{"model": "encoder-decoder audio transcriber", "time_shift_ms": 100, "encoder_moe": "top_k", "decoder_width": 384, "decoder_layers": 6, "decoder_mlp_ratio": 2, "max_precond_dim": 512, "steps": 6800, "adamw_weight_decay_other_params": 0.01}
Rows from block 3 of the text decoder of a small encoder-decoder audio transcriber, named by matrix and row number. Rows with one number belong to one neuron. Each number is 128 + 24 x the weight over its row's rms, rounded and kept within 0 to 255. All counts start at 0. Numbers have three digits each.
After each neuron's rows are labels from the 100 texts, of 14976, where the neuron reaches its highest value: "fires on" is the input token at the peak. Only what is clearly more common there than usual is listed. The data: read English sentences (LibriTTS-R). In brackets: how many of the 100, against the usual share in percent.
# fc1: MLP up (decoder.blocks.3.mlp.fc1.weight, 768x384), inputs 256-383
# fc2: MLP down (decoder.blocks.3.mlp.fc2.weight, 384x768, transposed), outputs 256-383

fc1.715:084126104140134126137117117133112100118184115172095121185161131114131160113164148136174138124119102160133173076116130098122115091136106168122123129083147123131134119073190126124205086124106133125113092111093125110157109138065177096141112128144116143142163157123124153118122124132122127108116166147121145166104115123162131124095178158156100133127140149096124118137119179139101114099141
fc2.715:093147112102144187108125121174129139116145108148106133113112107156155180143103132134142100110146131130089087159144082144090120158117062115151145113128105103160096169139137147141099100136080083156113098146161143108105134136141091124124101143142132126148117126157154145148142124168135096133110156140148094095151164159141191097108105152167137129131106135111105113126095134092177120101088
fires on: "t" (31 vs 7.3); "s" (17 vs 4.9); "r" (14 vs 4.5); "n" (12 vs 5.2)

fc1.632:125117076174129102130113133097143140106103059152117123103135142109133118140123120117118098110175166139163144088164154109121097119092105102101153138135123129124110119086155088143146142148129143112140117124182140127110141115132123114193107119103106108129103167139097131167103125130081143175138152108119161121103145110131101123154089132130175131118097152130137104155119111139103119141139
fc2.632:148125201102145131102105159125149152135115101119098127142151146133102122095133111131131107152111113128136127148137132118087129123132111133126078112105148109154147128101116141137120111133118104115163152089133116149158107135095150138157131179110147125110161149126166137110106148103123096103125083093112127131106070103070162117096110141132136094147089104176099123110108068127084103144137
fires on: "e" (82 vs 10); "h" (11 vs 5.1)

fc1.380:131148147129142116140115174082114170138117121140162122160133111094107153138122112071130141130108124110111121135131140107157119118126130081109180123137089131151116132138150140097113099174127130110125117103127107107114192146138101153142104141134087127117105135127131105134095120124162136154117119113104164147130119139108095146145177069125106178124148145118129153154112104128116165167152
fc2.380:130161115124136126106139147128150109114141116136155164158153122140116153116142104100162111141127117100096130157145120119170139132138117158149114127099148122169133123153119141153117112090131150167146136125131144172112126155142167140078097139118141113154102113126118124129111106106148104122118156112121121137163167145113183086128134147159143072144132085129151144137149104088141118130100
fires on: "i" (45 vs 5.4); "e" (40 vs 10)

fc1.14:137097176121123107123120171138088152127139126150136144093119148125183099131117098126153103132132125118135110125073142154135126136140132091147138175143144121087121103135099139109149157147137133116151156170101091105079113115096133124105084158137099134122102129099126162121130118093173129108128117102116106127099108085049107145152135149088131165138132146143144122125118136139136104126099
fc2.14:138106094095102110131170154079110140104131110140114173113118130141114155138135170120161152142107126164159121105144131086154137126083174105107114187133111141171129119140170156107104140116104079143114118102127126144110104094142092151156180100112168124136118137118086093169091088148121129129108124138131165163139161142112128131166109127097121119094100115157105112174133158124120112120130
fires on: "t" (41 vs 7.3); "h" (21 vs 5.1); "o" (19 vs 6.1)

fc1.469:119177091152155170137150098068165108161099098133105189102112125164083119143107080096121140152127116125113152126116094104155111130063080156145166104152139131143104133139103148131154151135104175145122161128094163080116096130123136134150106122108098070105120135097097143130090132108131120099072142129088144162141119137131128107144134171121121139155141132083138144128095104106138114113110
fc2.469:161138115132103138124138124102100145149129086121123135091132140134159118106146118108141117160137128171102135132144176121165113117134132129102157130123128174132157139125133102126107128115123143134160103127124146164124151157148113131123168144098168116157100138147114120150157097097134145168073100149148122097099082163144135160104127136091137108105103125092132114151113085158103142144126
fires on: "i" (29 vs 5.4); "m" (29 vs 2); "r" (18 vs 4.5); "u" (9 vs 2.3)

fc1.583:081094075112121184119107094124102103125131134113090112150166130087118140128146100130151115113105130088144120146131134125132108130066105139114116159117134133124127127136137103123094143140138085137123061120082098124099116119149107128130097113160129126113142111117157105113164138094181115124087148092133175089148134070180136146131132108117130096152163124119098176131092142104115141118104
fc2.583:127115118154095167147125104115108081150107126178163125109115118164128170159128107127183138135130121078102107137110127170170099123154126138129130143143111113142130105156117124156146092133162092133147144141137136091107153101130097171097104134125085162110120146083119116149121126138069092123129135152146149127124108087105138128151113093134108106163126120135106150171127090128177119157131
fires on: "c" (46 vs 1.8); "p" (34 vs 1.3)

fc1.649:136138142150078174138085083135122135114109116119124117124140131122159109112184121193126103127132108144115131117116136076159153117103152127135124147111162140124130108127115150149152099125122100114111118113104124138157119137110138058120084131156140177076148124107185108114084135133121150160155111136110136148140100127143113137141124109112105120155120150145181126127126141158105111067109
fc2.649:144109094146159166138086114099117113122140137133137099158139090101099162143111126125132140185116123110137112158139125094107148157139168120080116105116100129120143127152136101106103149190156173136132132116165115163153161102158112163145100138102120110140099145134100128117184122126123135093131112165114127138106149128146158095157153153144155187098147094159139130184137125143123101136114
fires on: "c" (56 vs 1.8); "d" (17 vs 3.6); "g" (9 vs 1.6); "<end>" (7 vs 1.5)

fc1.240:106079109113096145129156122093158135143130113121102137121133072116117100067140167130078139114115121106116154127117102092160101100146125147141092160122130130150122138116127135113127150117099144128125154088122103097143159129118137135174141064109124087053109127097121135157091089129107134147157112090155149081133123067107153094121097127165135131119141129100088132153199088166147120127119
fc2.240:116141114152083140164144111136133108132126109152121110128149183109144124141164096121157125156130071137110130157122152144119157126091096159112147123152116109130118103150112140102108098110164123124148125115135097156081178112101142139173146118128147143185134115141131085146077125126156163087085113080144125152137132139129105138107118137126157153139072091112128133123112143168181096091107
fires on: " " (99 vs 17.5)

fc1.502:187113093167101101109079070108102125128140111108137117157142143114125126163168101170135115141148140108106179104154123140117135134110093145089130145093118107118087104133098113144168131086149126122123133132120108106085115103132154149178113123130117155156144131127115098099146150083131122140141101112108166104142144143143156138098108105074133146136073117118124135142135120121101100115178
fc2.502:119100142105099141155135142115185179133123123104162096137117087152102115156124131142120127090118154120105079134138178140131122121096117084124155103112141104128134131106168097101171130137146153103165120159134122159128119129124097137155093130161099121172112132155147084159155141128102109124132139113096119108141131137096165150151124147161119121117168116115080164148114143135122060122138
fires on: "c" (63 vs 1.8); "l" (27 vs 3.3)

fc1.635:110168111106177127144112081136139128121110138115144112126093132120154112124147171129099143068174149138069130157088119132138113103113178082083144129135141107151129109109120081139155132072181105137112152102138095145133124122152103102124127110100148172153122118119140146133145107143116105107133162092105193109115134109135158104105136147127153130121128167128135162133150140122101151134111
fc2.635:120118125138091069132108154149119114153175127118141141140147126102173172117111144118150092107131123152128137091155152107126145147121145133138121102114142153128111118133126140125113121117075138105124109168097165100132114154130152132159124142149124101086149158176158086168110149140115140136126069166098090147120097129145154152169119108135147136122090135165131131147124123117141092128115
fires on: "e" (56 vs 10)

fc1.275:115089136133129140147137162127151143146085112170097113114098127120118093129125109145066163139107094126095143096137121134120159172129119167095143131169124097138122152108111076114181125091113170112148136138142124094124130116121141151131129127136146139153123121133100121121159115127126124119117115116122113122162124124158092152107170134054144084144111132129143137151122144140149122151085
fc2.275:165152130123161174102084081125113110130100125117144109142163122170139126121098133106125132117164100178129178113107185105152135171115107123137162085126113110129106127141122131110154151131097136148170105113104121151127118117133144096158119142156106110159110143117158098120161135108115097164152125099124131145109112131107152104111163125139127145130079092129151115131098146176095122133137
fires on: "u" (42 vs 2.3); "o" (35 vs 6.1); "i" (13 vs 5.4)

fc1.562:141101114096190145156070164128132095121127105151135142148098147143093089099125100094121131111150121107133087101137122119143108133127072130122144113115082132127126093112101099135123075140177120097098128169141134128117111128150150099145112135151133142088130116121099126109105116110152157063100164118105131129119147100117110140079146109135084100088172179109122144092140167177122135149129
fc2.562:136104118108125114094124096160121162130192133143150121139133107093155112101138145098138106166135084107109107152123144084165113116159147157120131138183100154141131155161105118132129150124087162120167146120098158102129169142140144119143110159127065188137113110129113178169107121161133148123129093113143141134114116111129108118094119139130166116162091097129137111162109111197125110124136
fires on: "n" (49 vs 5.2); "d" (21 vs 3.6)

fc1.603:134126145085152162114117159119158146091135126113149124132110120159166084108135130136135144118168160092139094082146100118124049131128104100142127116145081147143143137107104144157131109101162164139131097186165119142129107176134118166152151125123161150103130150132137119081108162115140101122148109143103078131164116125141119126147092115119134095122156175105126107141125107127117123127144
fc2.603:123133121146119126107133109170098101090163130104122138110129170143115117125080135125129161147140147095134174124100175082121174119133147157057148073082162133146091115127128139119140157119126101116143117134146165087108145124085107100110097157118117091139166137109134135178148136090145096117131146120154106089156116133162144119094170133170135165126097180118162134105122128142101087122118
fires on: " " (94 vs 17.5)

fc1.261:116180163155144139091139141167135173110124126113106114111120136146130138104152158118138127138110104128105122151111098148146190099133102136129129075123109109132135140139102129108113178083114125136100152112110118096131121140097103135138139139098113139124136117150088135119156114135104094127132088130114091097135115136115116081127128158154138102127128118129122137129166123116112118146100
fc2.261:108107154115139139112143124132105130144095126117158115149146149112156112124146150100176096131101134129125127142113189146099114100104069167113112130145109118145109164126134134127147161151150127088153133137085130113135103124114187142122123110133141135139106105111118143103065172139097071144080122144113137140117116130121146122163112109126126088145140128066076167096121142109092131134084
fires on: "e" (42 vs 10); "y" (13 vs 1.7); "l" (9 vs 3.3)

fc1.292:147140179094141116107116138107141127138074114124144134131139175169109138115126104100127112133135129109102173139118119130112125105109157108105173108110114150113091115106151126099182134144113103141152080156144145137115146116125150124118150156178116168114119134123148154143085110129152076156147164112104096162121150133053089152107173119153163135143153114130124071167128131133150098115168
fc2.292:099145094136150151149131111116125143065140155134158156114135107112158154159120135110114098159157121101142099104123113134127108139126138119163089133139136102105149128144145132098114162147099086127111117188081175145135129133106131115137146111083126129138153127151149121111116123088169139113124129136133141170109119131196128149136144125133067144113119089117115107150147201132110135118147
fires on: "t" (42 vs 7.3); "s" (30 vs 4.9)

fc1.460:124145134123141121139151123114099125149135118158137130118121157102177135149158115134097133133122120114116110091145113124145108138124138104177133128083158094139124154144104127130136101111135102150091082124139122165114148106133114152101170161127132140146116129128101153109167131108100169136100165042152132133093137137143132096062141100127128118162157115165099113092102153163175133108075
fc2.460:092107110161106133142111144107132126101138110134118118125112064114130113113087115118131117132104122157140148137133114095122170131166164122146156090137133123131160078086149153153126124137160124126127126090113128145152121106066119146138087124133152131118109085152106162121143120053157155060173164169111074154149114098084095091137134137126118174155137130132090133130160128114131120165145
fires on: "m" (43 vs 2); " " (41 vs 17.5); "w" (8 vs 1.9)

fc1.569:121133118128116154132114145082103132122165125122082168139142125147145106129077123101128109097123168133133126122150138115146128163142147146136133104143151093130177152138146112166117158126140096097141151147152137148161113110129154098109114132128113094088083086123166110137104125099170129100082124155123143138110166113130101148149072170100149125155161111091138137101147115101133147099066
fc2.569:116164128153144110138116140123134149147117156155120123148140128146146128157081147148128094144152140085157113113110149094143100113134130172153178120160132132158101084119107106119141087114129108117141116147119119110158136188103141191086137118129118123089108130128118100138140123136133082135124109130108156142108157072095126127078140115132131103162127121161133151125141155133122124124131
fires on: "l" (72 vs 3.3); "i" (18 vs 5.4)

fc1.695:072105098139099152143174161137136195110128160129171137119106137108118104120137140145131137129121118109108108125147099120126141174108145153133154074108110093118140136134108125151102130155142105118171125123121141116135105121164075117148120127172129148137140094120113119101125076110112151109077151151131135088099102127137132157126108132116134115088150133121119124142144146157153135071126
fc2.695:121152128110126130135118105080099141085147128128166165137116143138160154118122118119159132104071140112160127084148128104118155139116129153090109097189120104131089141066158142117129149116138118177131133120139117121154151097122125128108098122128160122144153137132123157136119151101134108094106103122113175142129102141109125130105164138135087111149167116130137135071115130121136151140132
fires on: "n" (25 vs 5.2); "e" (21 vs 10); "r" (19 vs 4.5); "l" (19 vs 3.3)

fc1.297:085100104112110187149120115087169146134110107111121105135109109093108159131113164115123109123146126146111118102147132088125130113094108102143124087144086071115122148115090143155136134153129137085080175096128126110136144142124156127102143156177139138117118117129131084109133099116118147144134130170168144133097073113089142115134092110102145165158137082166138146078144125112146145124142
fc2.297:128100113146115093127122101127126120153118081140142122109091112145125119163115101151087140136126116125104141111102103117148079143126170135137127128141122101162142091141149121103137104171095096107171122143113107099134122163122049118117124133147100145147139144122122133121088134116143085136108115119092163149130112175115100129120105162134117102163115075126148163159145136139125135146116
fires on: "l" (80 vs 3.3)

fc1.277:086139112124120108110130136132073152111133111152149095139155119155117122166104129115112076126124116097140125104121097144114101119084083174086101129118125129139164103077112105108153149168175125122136132139149121145119105115144192134120169124122101165168111162101107096081120116109086141135122160136126111152104149119092129111119127105111141113128142098140114109144151105117175122134126
fc2.277:102138099129094120120107151088124111082160132120131143151139124124152091119117150120126114163109125115135150126157129095130155131135139117126099113135082107148141136133128078134136114099134141166165144144159144109120122117086096066112078155096142126113095088174153146163162131182191123122121108170100182153142112163117140110104144135151122130142122142162139149120104119147128142140143
fires on: "i" (81 vs 5.4)

fc1.195:145098126206137152110095116085101147090103109108106141118095125167126115105107152187138084092124142176148129133101163124154143138126074107109132125137153138150141107117134149156087096153132120120115096123166139102114119176158095115128145129110106139148121149084161104124171164102156114102126097122134104135096122130100145141134116122106140131119134089131138129111109091119140095148169
fc2.195:135133106140121121141108103125069145148101136128120106138098135208145145122133118125134157103131123140141158128150141136091140086129135141141188115100117118146127105105132139134134158147149147076100159098132118134111178134163126105136136112112143098112146124141138103131143154159135107106112135118106134133115178153121081133136142170118147070084146121168163108098179133115120180168099
fires on: "l" (37 vs 3.3); "d" (20 vs 3.6); "w" (10 vs 1.9); "r" (10 vs 4.5)

fc1.612:104108144134128169159127107138102100122134110117089114141087171125103089092122148163113134122128119123101118158144115125161147112155139146110155113089133188106117118145171113114115111150115075117138186161143113111125133119110110154186161111122152117096176148178132114095075131106104151158166115094116137112080135129141142120121145190121091150170109131132119146087132107157151151103103
fc2.612:156110164137121126140162103107185161156113133103118120120128115138138143121153100105133147090130068117146104125075104138166104152114116122151108129132131139135105171142115142118143163138119147152108131116109121125145128170158147130163126148137152140142155161124147126113089129151124128121147130129112132139159097140139064121109143180129135113096123153136114140178156110069188143141102
fires on: "d" (26 vs 3.6); "e" (23 vs 10); "s" (10 vs 4.9)

fc1.538:147112128141161168072072087146104134146055107152130138131105135142149127145138129111127143136185141174110135120131143116092144112157089092141160105123123142098137106151115094142120117133146134108146165127125106123142107103156153111108106142144101132088108124117102136077128107160184140159126139164125113143100117121136149128109119105096148122154154169184127123100133122098147113132106
fc2.538:124094098148068139128158118142129123107136128145153093115132116115122087124134147102090102130122089134120077141140143131136135142110091153168101100133127143098140119117124121108117148120120130093133100120083171140127138133119127148121164109156161117127117133153103135168156071124078104103119120148130121139137143120102121091112080122153130139147123116095135121162092106158135123121135
fires on: "<end>" (47 vs 1.5); " " (40 vs 17.5)

fc1.683:076153142153163163135095128097110136150134136092119124089124112122153097114136113160125126109124116129137126154159177133128143133145085150165158130114141096167093070117134127153138101105128161129141108131169146134118171179114136110117097103128105126105126143096105156131063086151126165161080143120093101116111098096144111141119145188112163086111138161162144127116145157107110086120114
fc2.683:124129087109114126104148055128143146104141129147107142112151139084111118120114125173093101125117138132128146144148132110127128118168119124128140087134092145120147085147133081101125120092175144135154140106099132160152106129077181102145090152161127079114116097121094127100133121117098185165157137135103141132117114116172119111096121156129114095151111126161061121123111135148096156113143
fires on: "i" (69 vs 5.4); "w" (12 vs 1.9); "<end>" (9 vs 1.5)

fc1.359:113175115126177098143130083150129151136121109180114135145183071126137122144139125166159144143125146147146096122081128158146119184114116139102127162138119148117122128109170168095131110128112122124133095190098118062119137123097140140081106131150156142165110087126114162123133154133148137136148111104104130131104103157123107127172102126111128146151167203132081114115144093110196091115107
fc2.359:106140137138137172130132156174123148130106136116112115117125126106083107141108138125115210106156122139162150148124119120105128140131118116132140140166155111134132127119105110092115140120135110149095174107143145146147140147152117121124185123141083125129122114132169143176130199148122133166101115105148117095125113123113140131129166127137118141097131121120136087141127115126147125139141
fires on: "c" (41 vs 1.8); "t" (24 vs 7.3); "g" (20 vs 1.6)

fc1.320:119131136132132133148107162148120176118115127154138147163093121074132140159156139086145105135095125136170129137137148161115133112115139135133172102150113157152184152107132127108126118121147170121084103144151126134158114131127100099156155152135109085109157129073100148114061122130124068118098117140099103098105140142156132147170115125118144116112093143095141116113199091131123096127094
fc2.320:128109095114135144148153133124132146153075120107127124171119154161100124173122155121150132157106146119129119106125166087085103133140103085139151143144110145147104116120157135149125123117130139134101139141154114135150116131150147139146145119100113086135110114113126144120120108128125145115191135115111075122110148134120145133148151091121139097146125166109117079114095122129100106148102
fires on: "t" (38 vs 7.3); "d" (28 vs 3.6); "w" (17 vs 1.9)

fc1.28:092137175087154111139136164134133130105118136129130142135122136122157145154146147168121105109141151121142115127158114170133116155117134138115120125096125142147153144141112106146137162148112182109106114118102133126145170151131118154168135135153178159118086137146135096160120142125166122151148134118092172101107132146175084135145127087142163135145101061143104111105155139162122108116148
fc2.28:150144114093125138145126127120132152130184106096122128127154146148098128144120125160108145145128110110127104093085155159159127121166138133154152168111115111127083153096089112104145129117082147165151153161181146137175091146116130115127168088186155086142155137108106129125132078149125129070139174120122131107156120084161120116142098115125141112074093117129147124128123095131084107121099
fires on: "t" (65 vs 7.3); "m" (9 vs 2)

fc1.177:106103087128145145086114139097157114147128129164132127095140094125128116125151131114149087156152075132147101116151098070066158134142113179154135141145100143125128127141118126154131123099085096093145112168146102149119068140102127100137153106129109103119095125134110114096112122130082139138126156153135127117123065118143147113129122145086142123147091141089156103179119114111158160141094
fc2.177:091102124107110128126152103119125116080101125138110173136118104106171107093130120124104162119162163090158134113065167185098113098113157150116203162164125150172098168148089163130110129197151172168088147125118096138164092138130106153101080114157131140148139131153145128124127135134124130140163114140127135139138126141090142139142087133123131117103175135159129136066126153097120141128131
fires on: "m" (37 vs 2); "l" (23 vs 3.3); "r" (10 vs 4.5)

fc1.232:085103143143067139075140101101132156123088128163111092122137102118129111175124140166102123112154151107100099151116119079136115136119122129166144128121130117131091131154110191126123132094140181135141145097112131106118147170156140108124152132155120175147115123113123134139117154137131115107127132136123127169147152108125108138200137132154139120121142152137115131176140121163144172115147
fc2.232:134159101122125109110108153163138144134188082116130072068128177110099133125168110098083128150120138136098119171152119154137139142106170171136135119152120101111129157122137123174126113145123128105155123152121103147175107122123123141097129134106123110132132099104143176129149106105147133108116123126176161131173171134087094103111159132095118092121091130141117109150104102128140154142147
fires on: "<end>" (33 vs 1.5); "'" (32 vs 0.4); "k" (14 vs 0.7); "c" (7 vs 1.8)

fc1.229:121185141138147109156107112145186112159132116124171145127145088128165091139096129134138129122140153145133124096119135133116148123123154144127143115096119118167112117133117154141111139112150100126156128126165108075151129135162108143118086136146137108103124113083119103141140122141132138115117107151147092140126130140112122116139127090147128132072127147117115150123140114147100181063128
fc2.229:102110140105133128114122154153076150145100126136135167158100150109143119128137140104159153118110142113152101147122092161119128135130094117105123103119151166094163136136117175159177148144162126108140134118119178108100119131146111110165177165165135115110134120121136127157127114146088096116121125131105125122105138152161116112129127126121113189175139138130147098168142137078177120114123
fires on: "<end>" (52 vs 1.5); "g" (12 vs 1.6); "b" (12 vs 1.2)

fc1.114:093070139150096145151101111150139097140127102123113178143093102144127146159132105107109133120085158115082122139143077119157108155135076113163140129104146115116132171105091161132129132120134153133110107136134083119125114134121090120142148126167153134093162103120094138097100137146142155164085122203100183119126118112112072152124161115136125105121106114141112124129128145102117134157112
fc2.114:119163106132082110105108129108187107157158104147120090077114132126150131135119133118159119093119122130162087086155109141117166112120124141115157132135138160144121131114112154157130147111155113111135139142115142109100084114178123098131106137080127112138113131092121078128158103098111111112136118083166101125142083110129144129126110181138115108146098133143120134150122142125128144120135
fires on: "<end>" (48 vs 1.5); "n" (19 vs 5.2); "c" (10 vs 1.8)

fc1.690:158144136125124141053071105134121152116071141133104128083126150127156168112129102058125122128135104076092151142132144150148139126115161114108155120144085126127110129121160106127178153148187111117119071107125117100147082083162131125146112107121100154118096157106132099143116110144131106143122149133188167159130083125139116119119171150137094106156158120101130156109131095095130126149104
fc2.690:143140178152157118143119142146179142122091125136132121146125102151109144143121164133132202102125125148109113141124165144125147161178110110152089145140146122093142157107135101136145089111119099107178146130157123112087109120180129139086163093121152142120141115106133153137155082139112143118159165130090123126079159145114150087062143140125072132119114125129119174106119145118135163144106
fires on: "i" (46 vs 5.4); "u" (36 vs 2.3)

fc1.550:126137131135133122129110143126171098147145105123147160136145134147131134172137117100135112119140189122098097123191132131135141095113128121154115090146121142062087133133158113089117157132073103124126083176169117124072085116082141150132097115154136116148125136090142127153158167109126101113127118124118087170145118191136119154148132132144173131138095137148149101106099087131142117131127
fc2.550:127131138136118142119115149105128114092123174167140133127143130123132153096144054099146112120108139158142114113142147127146126110140093125104102152126107106185176163146087152125117120099112102173133134106127143093153130134154143136147160098123101118126133157132136113146109163147107094135089110096169168159119147121116117148115098098132144095104131117128087145121146124128073106126144
fires on: "n" (41 vs 5.2); " " (37 vs 17.5); "o" (14 vs 6.1)

fc1.83:154127125136137113121111128114151137149112142149144090113134156123115127116168111116094116142140102137129198129118102119137144143102104142111128130119170164123096106147103119117153114132098155155115091114122093120122113066141107168138082107129131134122150093106109141160123086137115123138097112112095133155102122111180120173121159098122140091102129153158121119128122163135128069144076
fc2.83:105136130082165086125147111133169110129169131132119138103132136137109142131155126141153139127118184125068090160107105082141074119080107122139105143105096159079112145082161106098123110156144188093125157142119135148157105119099148126102158097122157146103111117127122117141117132165143138111169115133114158125135118157158156142159186141111149096101164118133132129175168113140103112115143
fires on: "l" (31 vs 3.3); "e" (26 vs 10); "t" (21 vs 7.3); "<end>" (9 vs 1.5)

fc1.405:142122088095157117095097171158098118158079131109095133128095173134089122133125143127107139155113147111101098133108122137183086133126127124122136133117093098142128059143104083112153119112170145170094110131123138137151128133121133107131130103147120163109187148117104134077127123134133131121148151167093136177115138103141150124118130102133141117157143149141142149120126097130131060149164
fc2.405:158106118167148157150159132136101112152098121087108101160124128134127148095127184132160131131148063126099161133151150122143150040136136119123177187107121120109152137099131139120126146156076119138119103122124123108113153114118120120109118149124092148123098111146128130160140118115111155159156168099159105158099127151130138159149102180148104185159102145114115109202084140095125145133089
fires on: "i" (33 vs 5.4); "'" (27 vs 0.4)

fc1.92:140173142072156111125143108163132134163116169141156121145116156167147128130224137111150157119108113100122151150142173120156124117148095108136139100153151144086173126099123119166133085132135119162116153148151072104125116075144119127120121114145115089160137179137146106118161140160079145159120153125127138133131125122095142169100123126118125146159142132101138088148100140133134087140123
fc2.92:160141115161139101144157117170093132105120137087186105111171098126107123167146133140099171088189140166081099108128123163095126151138101120167107155115150131149097128108129162123119122124163168121104138121161157136140118121142097120108115136123141094104144150065121164133116119150140161138108123152114134095112118117136126107135130137170146126152124134136098143131164120092150130091108
fires on: "e" (57 vs 10)

fc1.585:060150117093147133147096077102116127116117191142078109123106165161102126100117073124156170127143159128128115098157095120126164109130115135150139146118144096076114141105090127158129129141077157113117152138130110145100165142121120142118124125166117119119125080134136102129135165144161086120166127125110148154146119095150112131122140140065171164112115136103128146141105151155149120108136
fc2.585:123127107143105137152164133106112132145151125124138149136132158121109168113141089157099098172125115131105140159139139098159138126104122157102105110133105110133068158116164107129150180147141117139149115116113086148123137135093112142171156153137140117143133115135117098125091161132114161147150153108091151145150158121102105142125147106104132086076173103117114183120140133140139175123128
fires on: "n" (35 vs 5.2); "s" (30 vs 4.9); "r" (10 vs 4.5)

fc1.599:127144158144122176160111114127144084131102115094154098125128116118150097104074157099121141092124098141125126152113077143191101131083128143101131136139115101144186115157135096159187115189098099132083119194165138117112116133121104158141172114141128120156104117100159120096105122140135102148140136116108122144097110120085153118135170144094129143163158097144084131143125165161124159108140
fc2.599:153156132137101151145126131127109126143125098099152138093120142134111142148169119172146114118126129173084099112078125127125093132176128108146156156140133151066143136220126138095160158121134127136100123113126140088081141118133131085129119116116125127126096138119118122107127110095122114141118107106085139158157148110089133172143144087170093125102142146142116149107162124153084109079112
fires on: "t" (40 vs 7.3); "d" (26 vs 3.6); "n" (11 vs 5.2); "<end>" (8 vs 1.5)

fc1.476:154140103111149129142140107176142145180115118155125147182083134159112088160155113104150106116132107157086129160120111134163114127123120099110132101153139109144197119137191119119169146101107139164114140139109071144133074096138136061130086092162109110148179081148111108129181131154141158113140150085111133133149143127115165111104101149113117086127143131092125182106083151105156125082103
fc2.476:120129116132112121159109133070085161130139102117143129143117137124119124111134134189166136102154130132110127127096128143151122128098111141149102092158069161147139182153141159136176104134108118177158146131132160151141076117114104142150151074170131108178173176139130101117117164107105168132127107166146087137123075136129152141129139122123155157158093142092152143123123121144133146089135
fires on: "t" (25 vs 7.3); "b" (21 vs 1.2); "n" (13 vs 5.2)

fc1.605:102134114104120121110144125150155089102152153166112156142155122130125125185153165107158132078132152122141126109117153141130151107193153146124085121097078129128080158149150101128127105117126159090114116149097133119087127100101152121138159119123133151077134105146131107116145130120136185125120103138087131112120102110136112126125133174087117093098090123114110106147121141140125115125110
fc2.605:108100129155085096099142132115170129162096151137094120142135127125132097092086164135105155150106106108101130118132125157119126120090117123151119128103093099127102152114121113137173073206111166134125148127108132104134132140150141090121111134148119121083104115159124127103151143142156142119092130079125134148143127137105137147154135130107147120152134143130095119107073144140130146144118
fires on: "c" (27 vs 1.8); "l" (20 vs 3.3); "t" (15 vs 7.3)

fc1.677:123106126112170129146137122142115113132087111172109120115160144120156141115135146138121101182106137163123113091135107110123118132140121108129105119105140123131082148115102100163142130109140139090144119111098117099145112139141100116131128110120099081148137168164115116150162092149167097110103127137105095141103148097139105180163127153187154148134145169081110135115164116142108109139107
fc2.677:137120144135139129134128155114129044129121102135119139144126129120139103133128111122132134122131123126136144140137068070126118129104085145161079115125109123120161106141176097118125091162098100104148111108152150145133092139129121157118101132117110117108097106109114131114151100089127118129148129097083130153157124135147143065144124107159124110138109107154137134106090136134142179155158
fires on: "u" (34 vs 2.3); "y" (15 vs 1.7); "f" (14 vs 1.7); "l" (11 vs 3.3)

fc1.702:168133086143134121105149144156154145149144101186126112103099102114097142164107080126118091138143116104126069116126121121204113143095135129077117120154140109148145137136112123149154134132090142090145149155157131106137118139097091112117079133133108139132115112148126140117118146098105121152097105125096142126138126107143097173123139084142127148152143124081156134144138139139119125085126
fc2.702:115166157116151180142126152132153132071120136082102134155119138160128155102121110173137122128145136127112133158168092110122142128162128123138146105128191110067093133125158166101120153126148119147125140149104137155128140125140132092131078136117148084127111139090112162167131131131102150112103125121107130116173122149151082147102152105131102090128159123145120154122140155147134167125112
fires on: "n" (62 vs 5.2); "u" (19 vs 2.3); "g" (7 vs 1.6)

fc1.741:115123172173140115140095138071193103072103117111109139152084115159086129137147117138078098145139085119150117138158148124145109139114118125125148123087117124117141133128108169141118103078116161118127113143176139141143168156137107086108116103163104126062098139137124121168159121114177163102118074133124070109118143095140119097129128099138117082159131100116138128109172121117149127111104
fc2.741:113116094100142134156136072144128129144117119159115126124151126125139159185121139121150149091147141120093159121110120146137118092128068102117132167156147095126118106109140088101104129137115144132121157107112121139171159141163139149095127117153134096146152120130139136118178141112115102133084130131178194078093135130124162116110131125138155113148101110094118145134085208170104126106128
fires on: "i" (44 vs 5.4); "u" (25 vs 2.3); "r" (14 vs 4.5)

fc1.554:113156128101122141119127113191140124084121146096128128110120101128116148109112163156144117112092148155135110147121098133145119119086132107115101135111116162157101109124143173158152113157120146096151133144094112119132132098154143133122097121140148146171117091135107098126142133138131128120142100144136114103148133122137154092079132123109119125128133148141115142117091091162134109125124
fc2.554:126085090131128147136156117112105153128101122127100130182096139121136117138128125127165177164153125117121093126150141108128120146117125122117161124166116107148113152107073135142092114109141130165179125174098139148123172114125099126130159117139132122135118158166142100127100121131124168116166094109136128133156128119103109081126113146107149083114136144141141130145146146122126146125143
fires on: "c" (66 vs 1.8); "t" (24 vs 7.3)

fc1.314:141138090108187128162143077151115119071104147134167108138132078123115137116114101164142108131165114116148128133121080131150114111132100144094163112110168136090129126085150141098133127100122095147135127134119154107102114164095169105137105155170111110090164114140123113138103130114070128129097105100110123158078111116147157154137129104094125111114120115089159130149155098136123096112112
fc2.314:111156111121143166150138078100115112171099144087092122164134097116114129140128135098099151130128096140121112144095171118088151157093127114090143138150145114134130129125134120112168123125152102113127143150159117144129130124142153151101139096092102140159120145153125167134133118145150085180165130137136126151136113146117123104140136124128175087106124092109140111116111116131145115125141
fires on: "d" (31 vs 3.6); "s" (12 vs 4.9); "h" (12 vs 5.1); "c" (12 vs 1.8)

fc1.408:122149111103153083107152136145120152102072128171146132155150156123112164103131134106153137116106122113112098150106142139136135139121176128138113076140137127114136145138118189138172101128152153096116137130130160118122143092166098084133133129093127128093135100105142114139138143104100132114169095111092122152110110170146112173136154156122164139106132148120143097124170133084116106137121
fc2.408:112144130107129158124088118111151156102177148072127132079114102116132091114124113130110133159096132120152080168112160131159147087148106142171142170135164134064165108100169118139118138129126134134101131113128150155156110153108110127117154120143104123141119158133110141151119131164131136153097137119097111145163116121119181111138078078115143114148105111129145103107111127164111122114149
fires on: "c" (71 vs 1.8)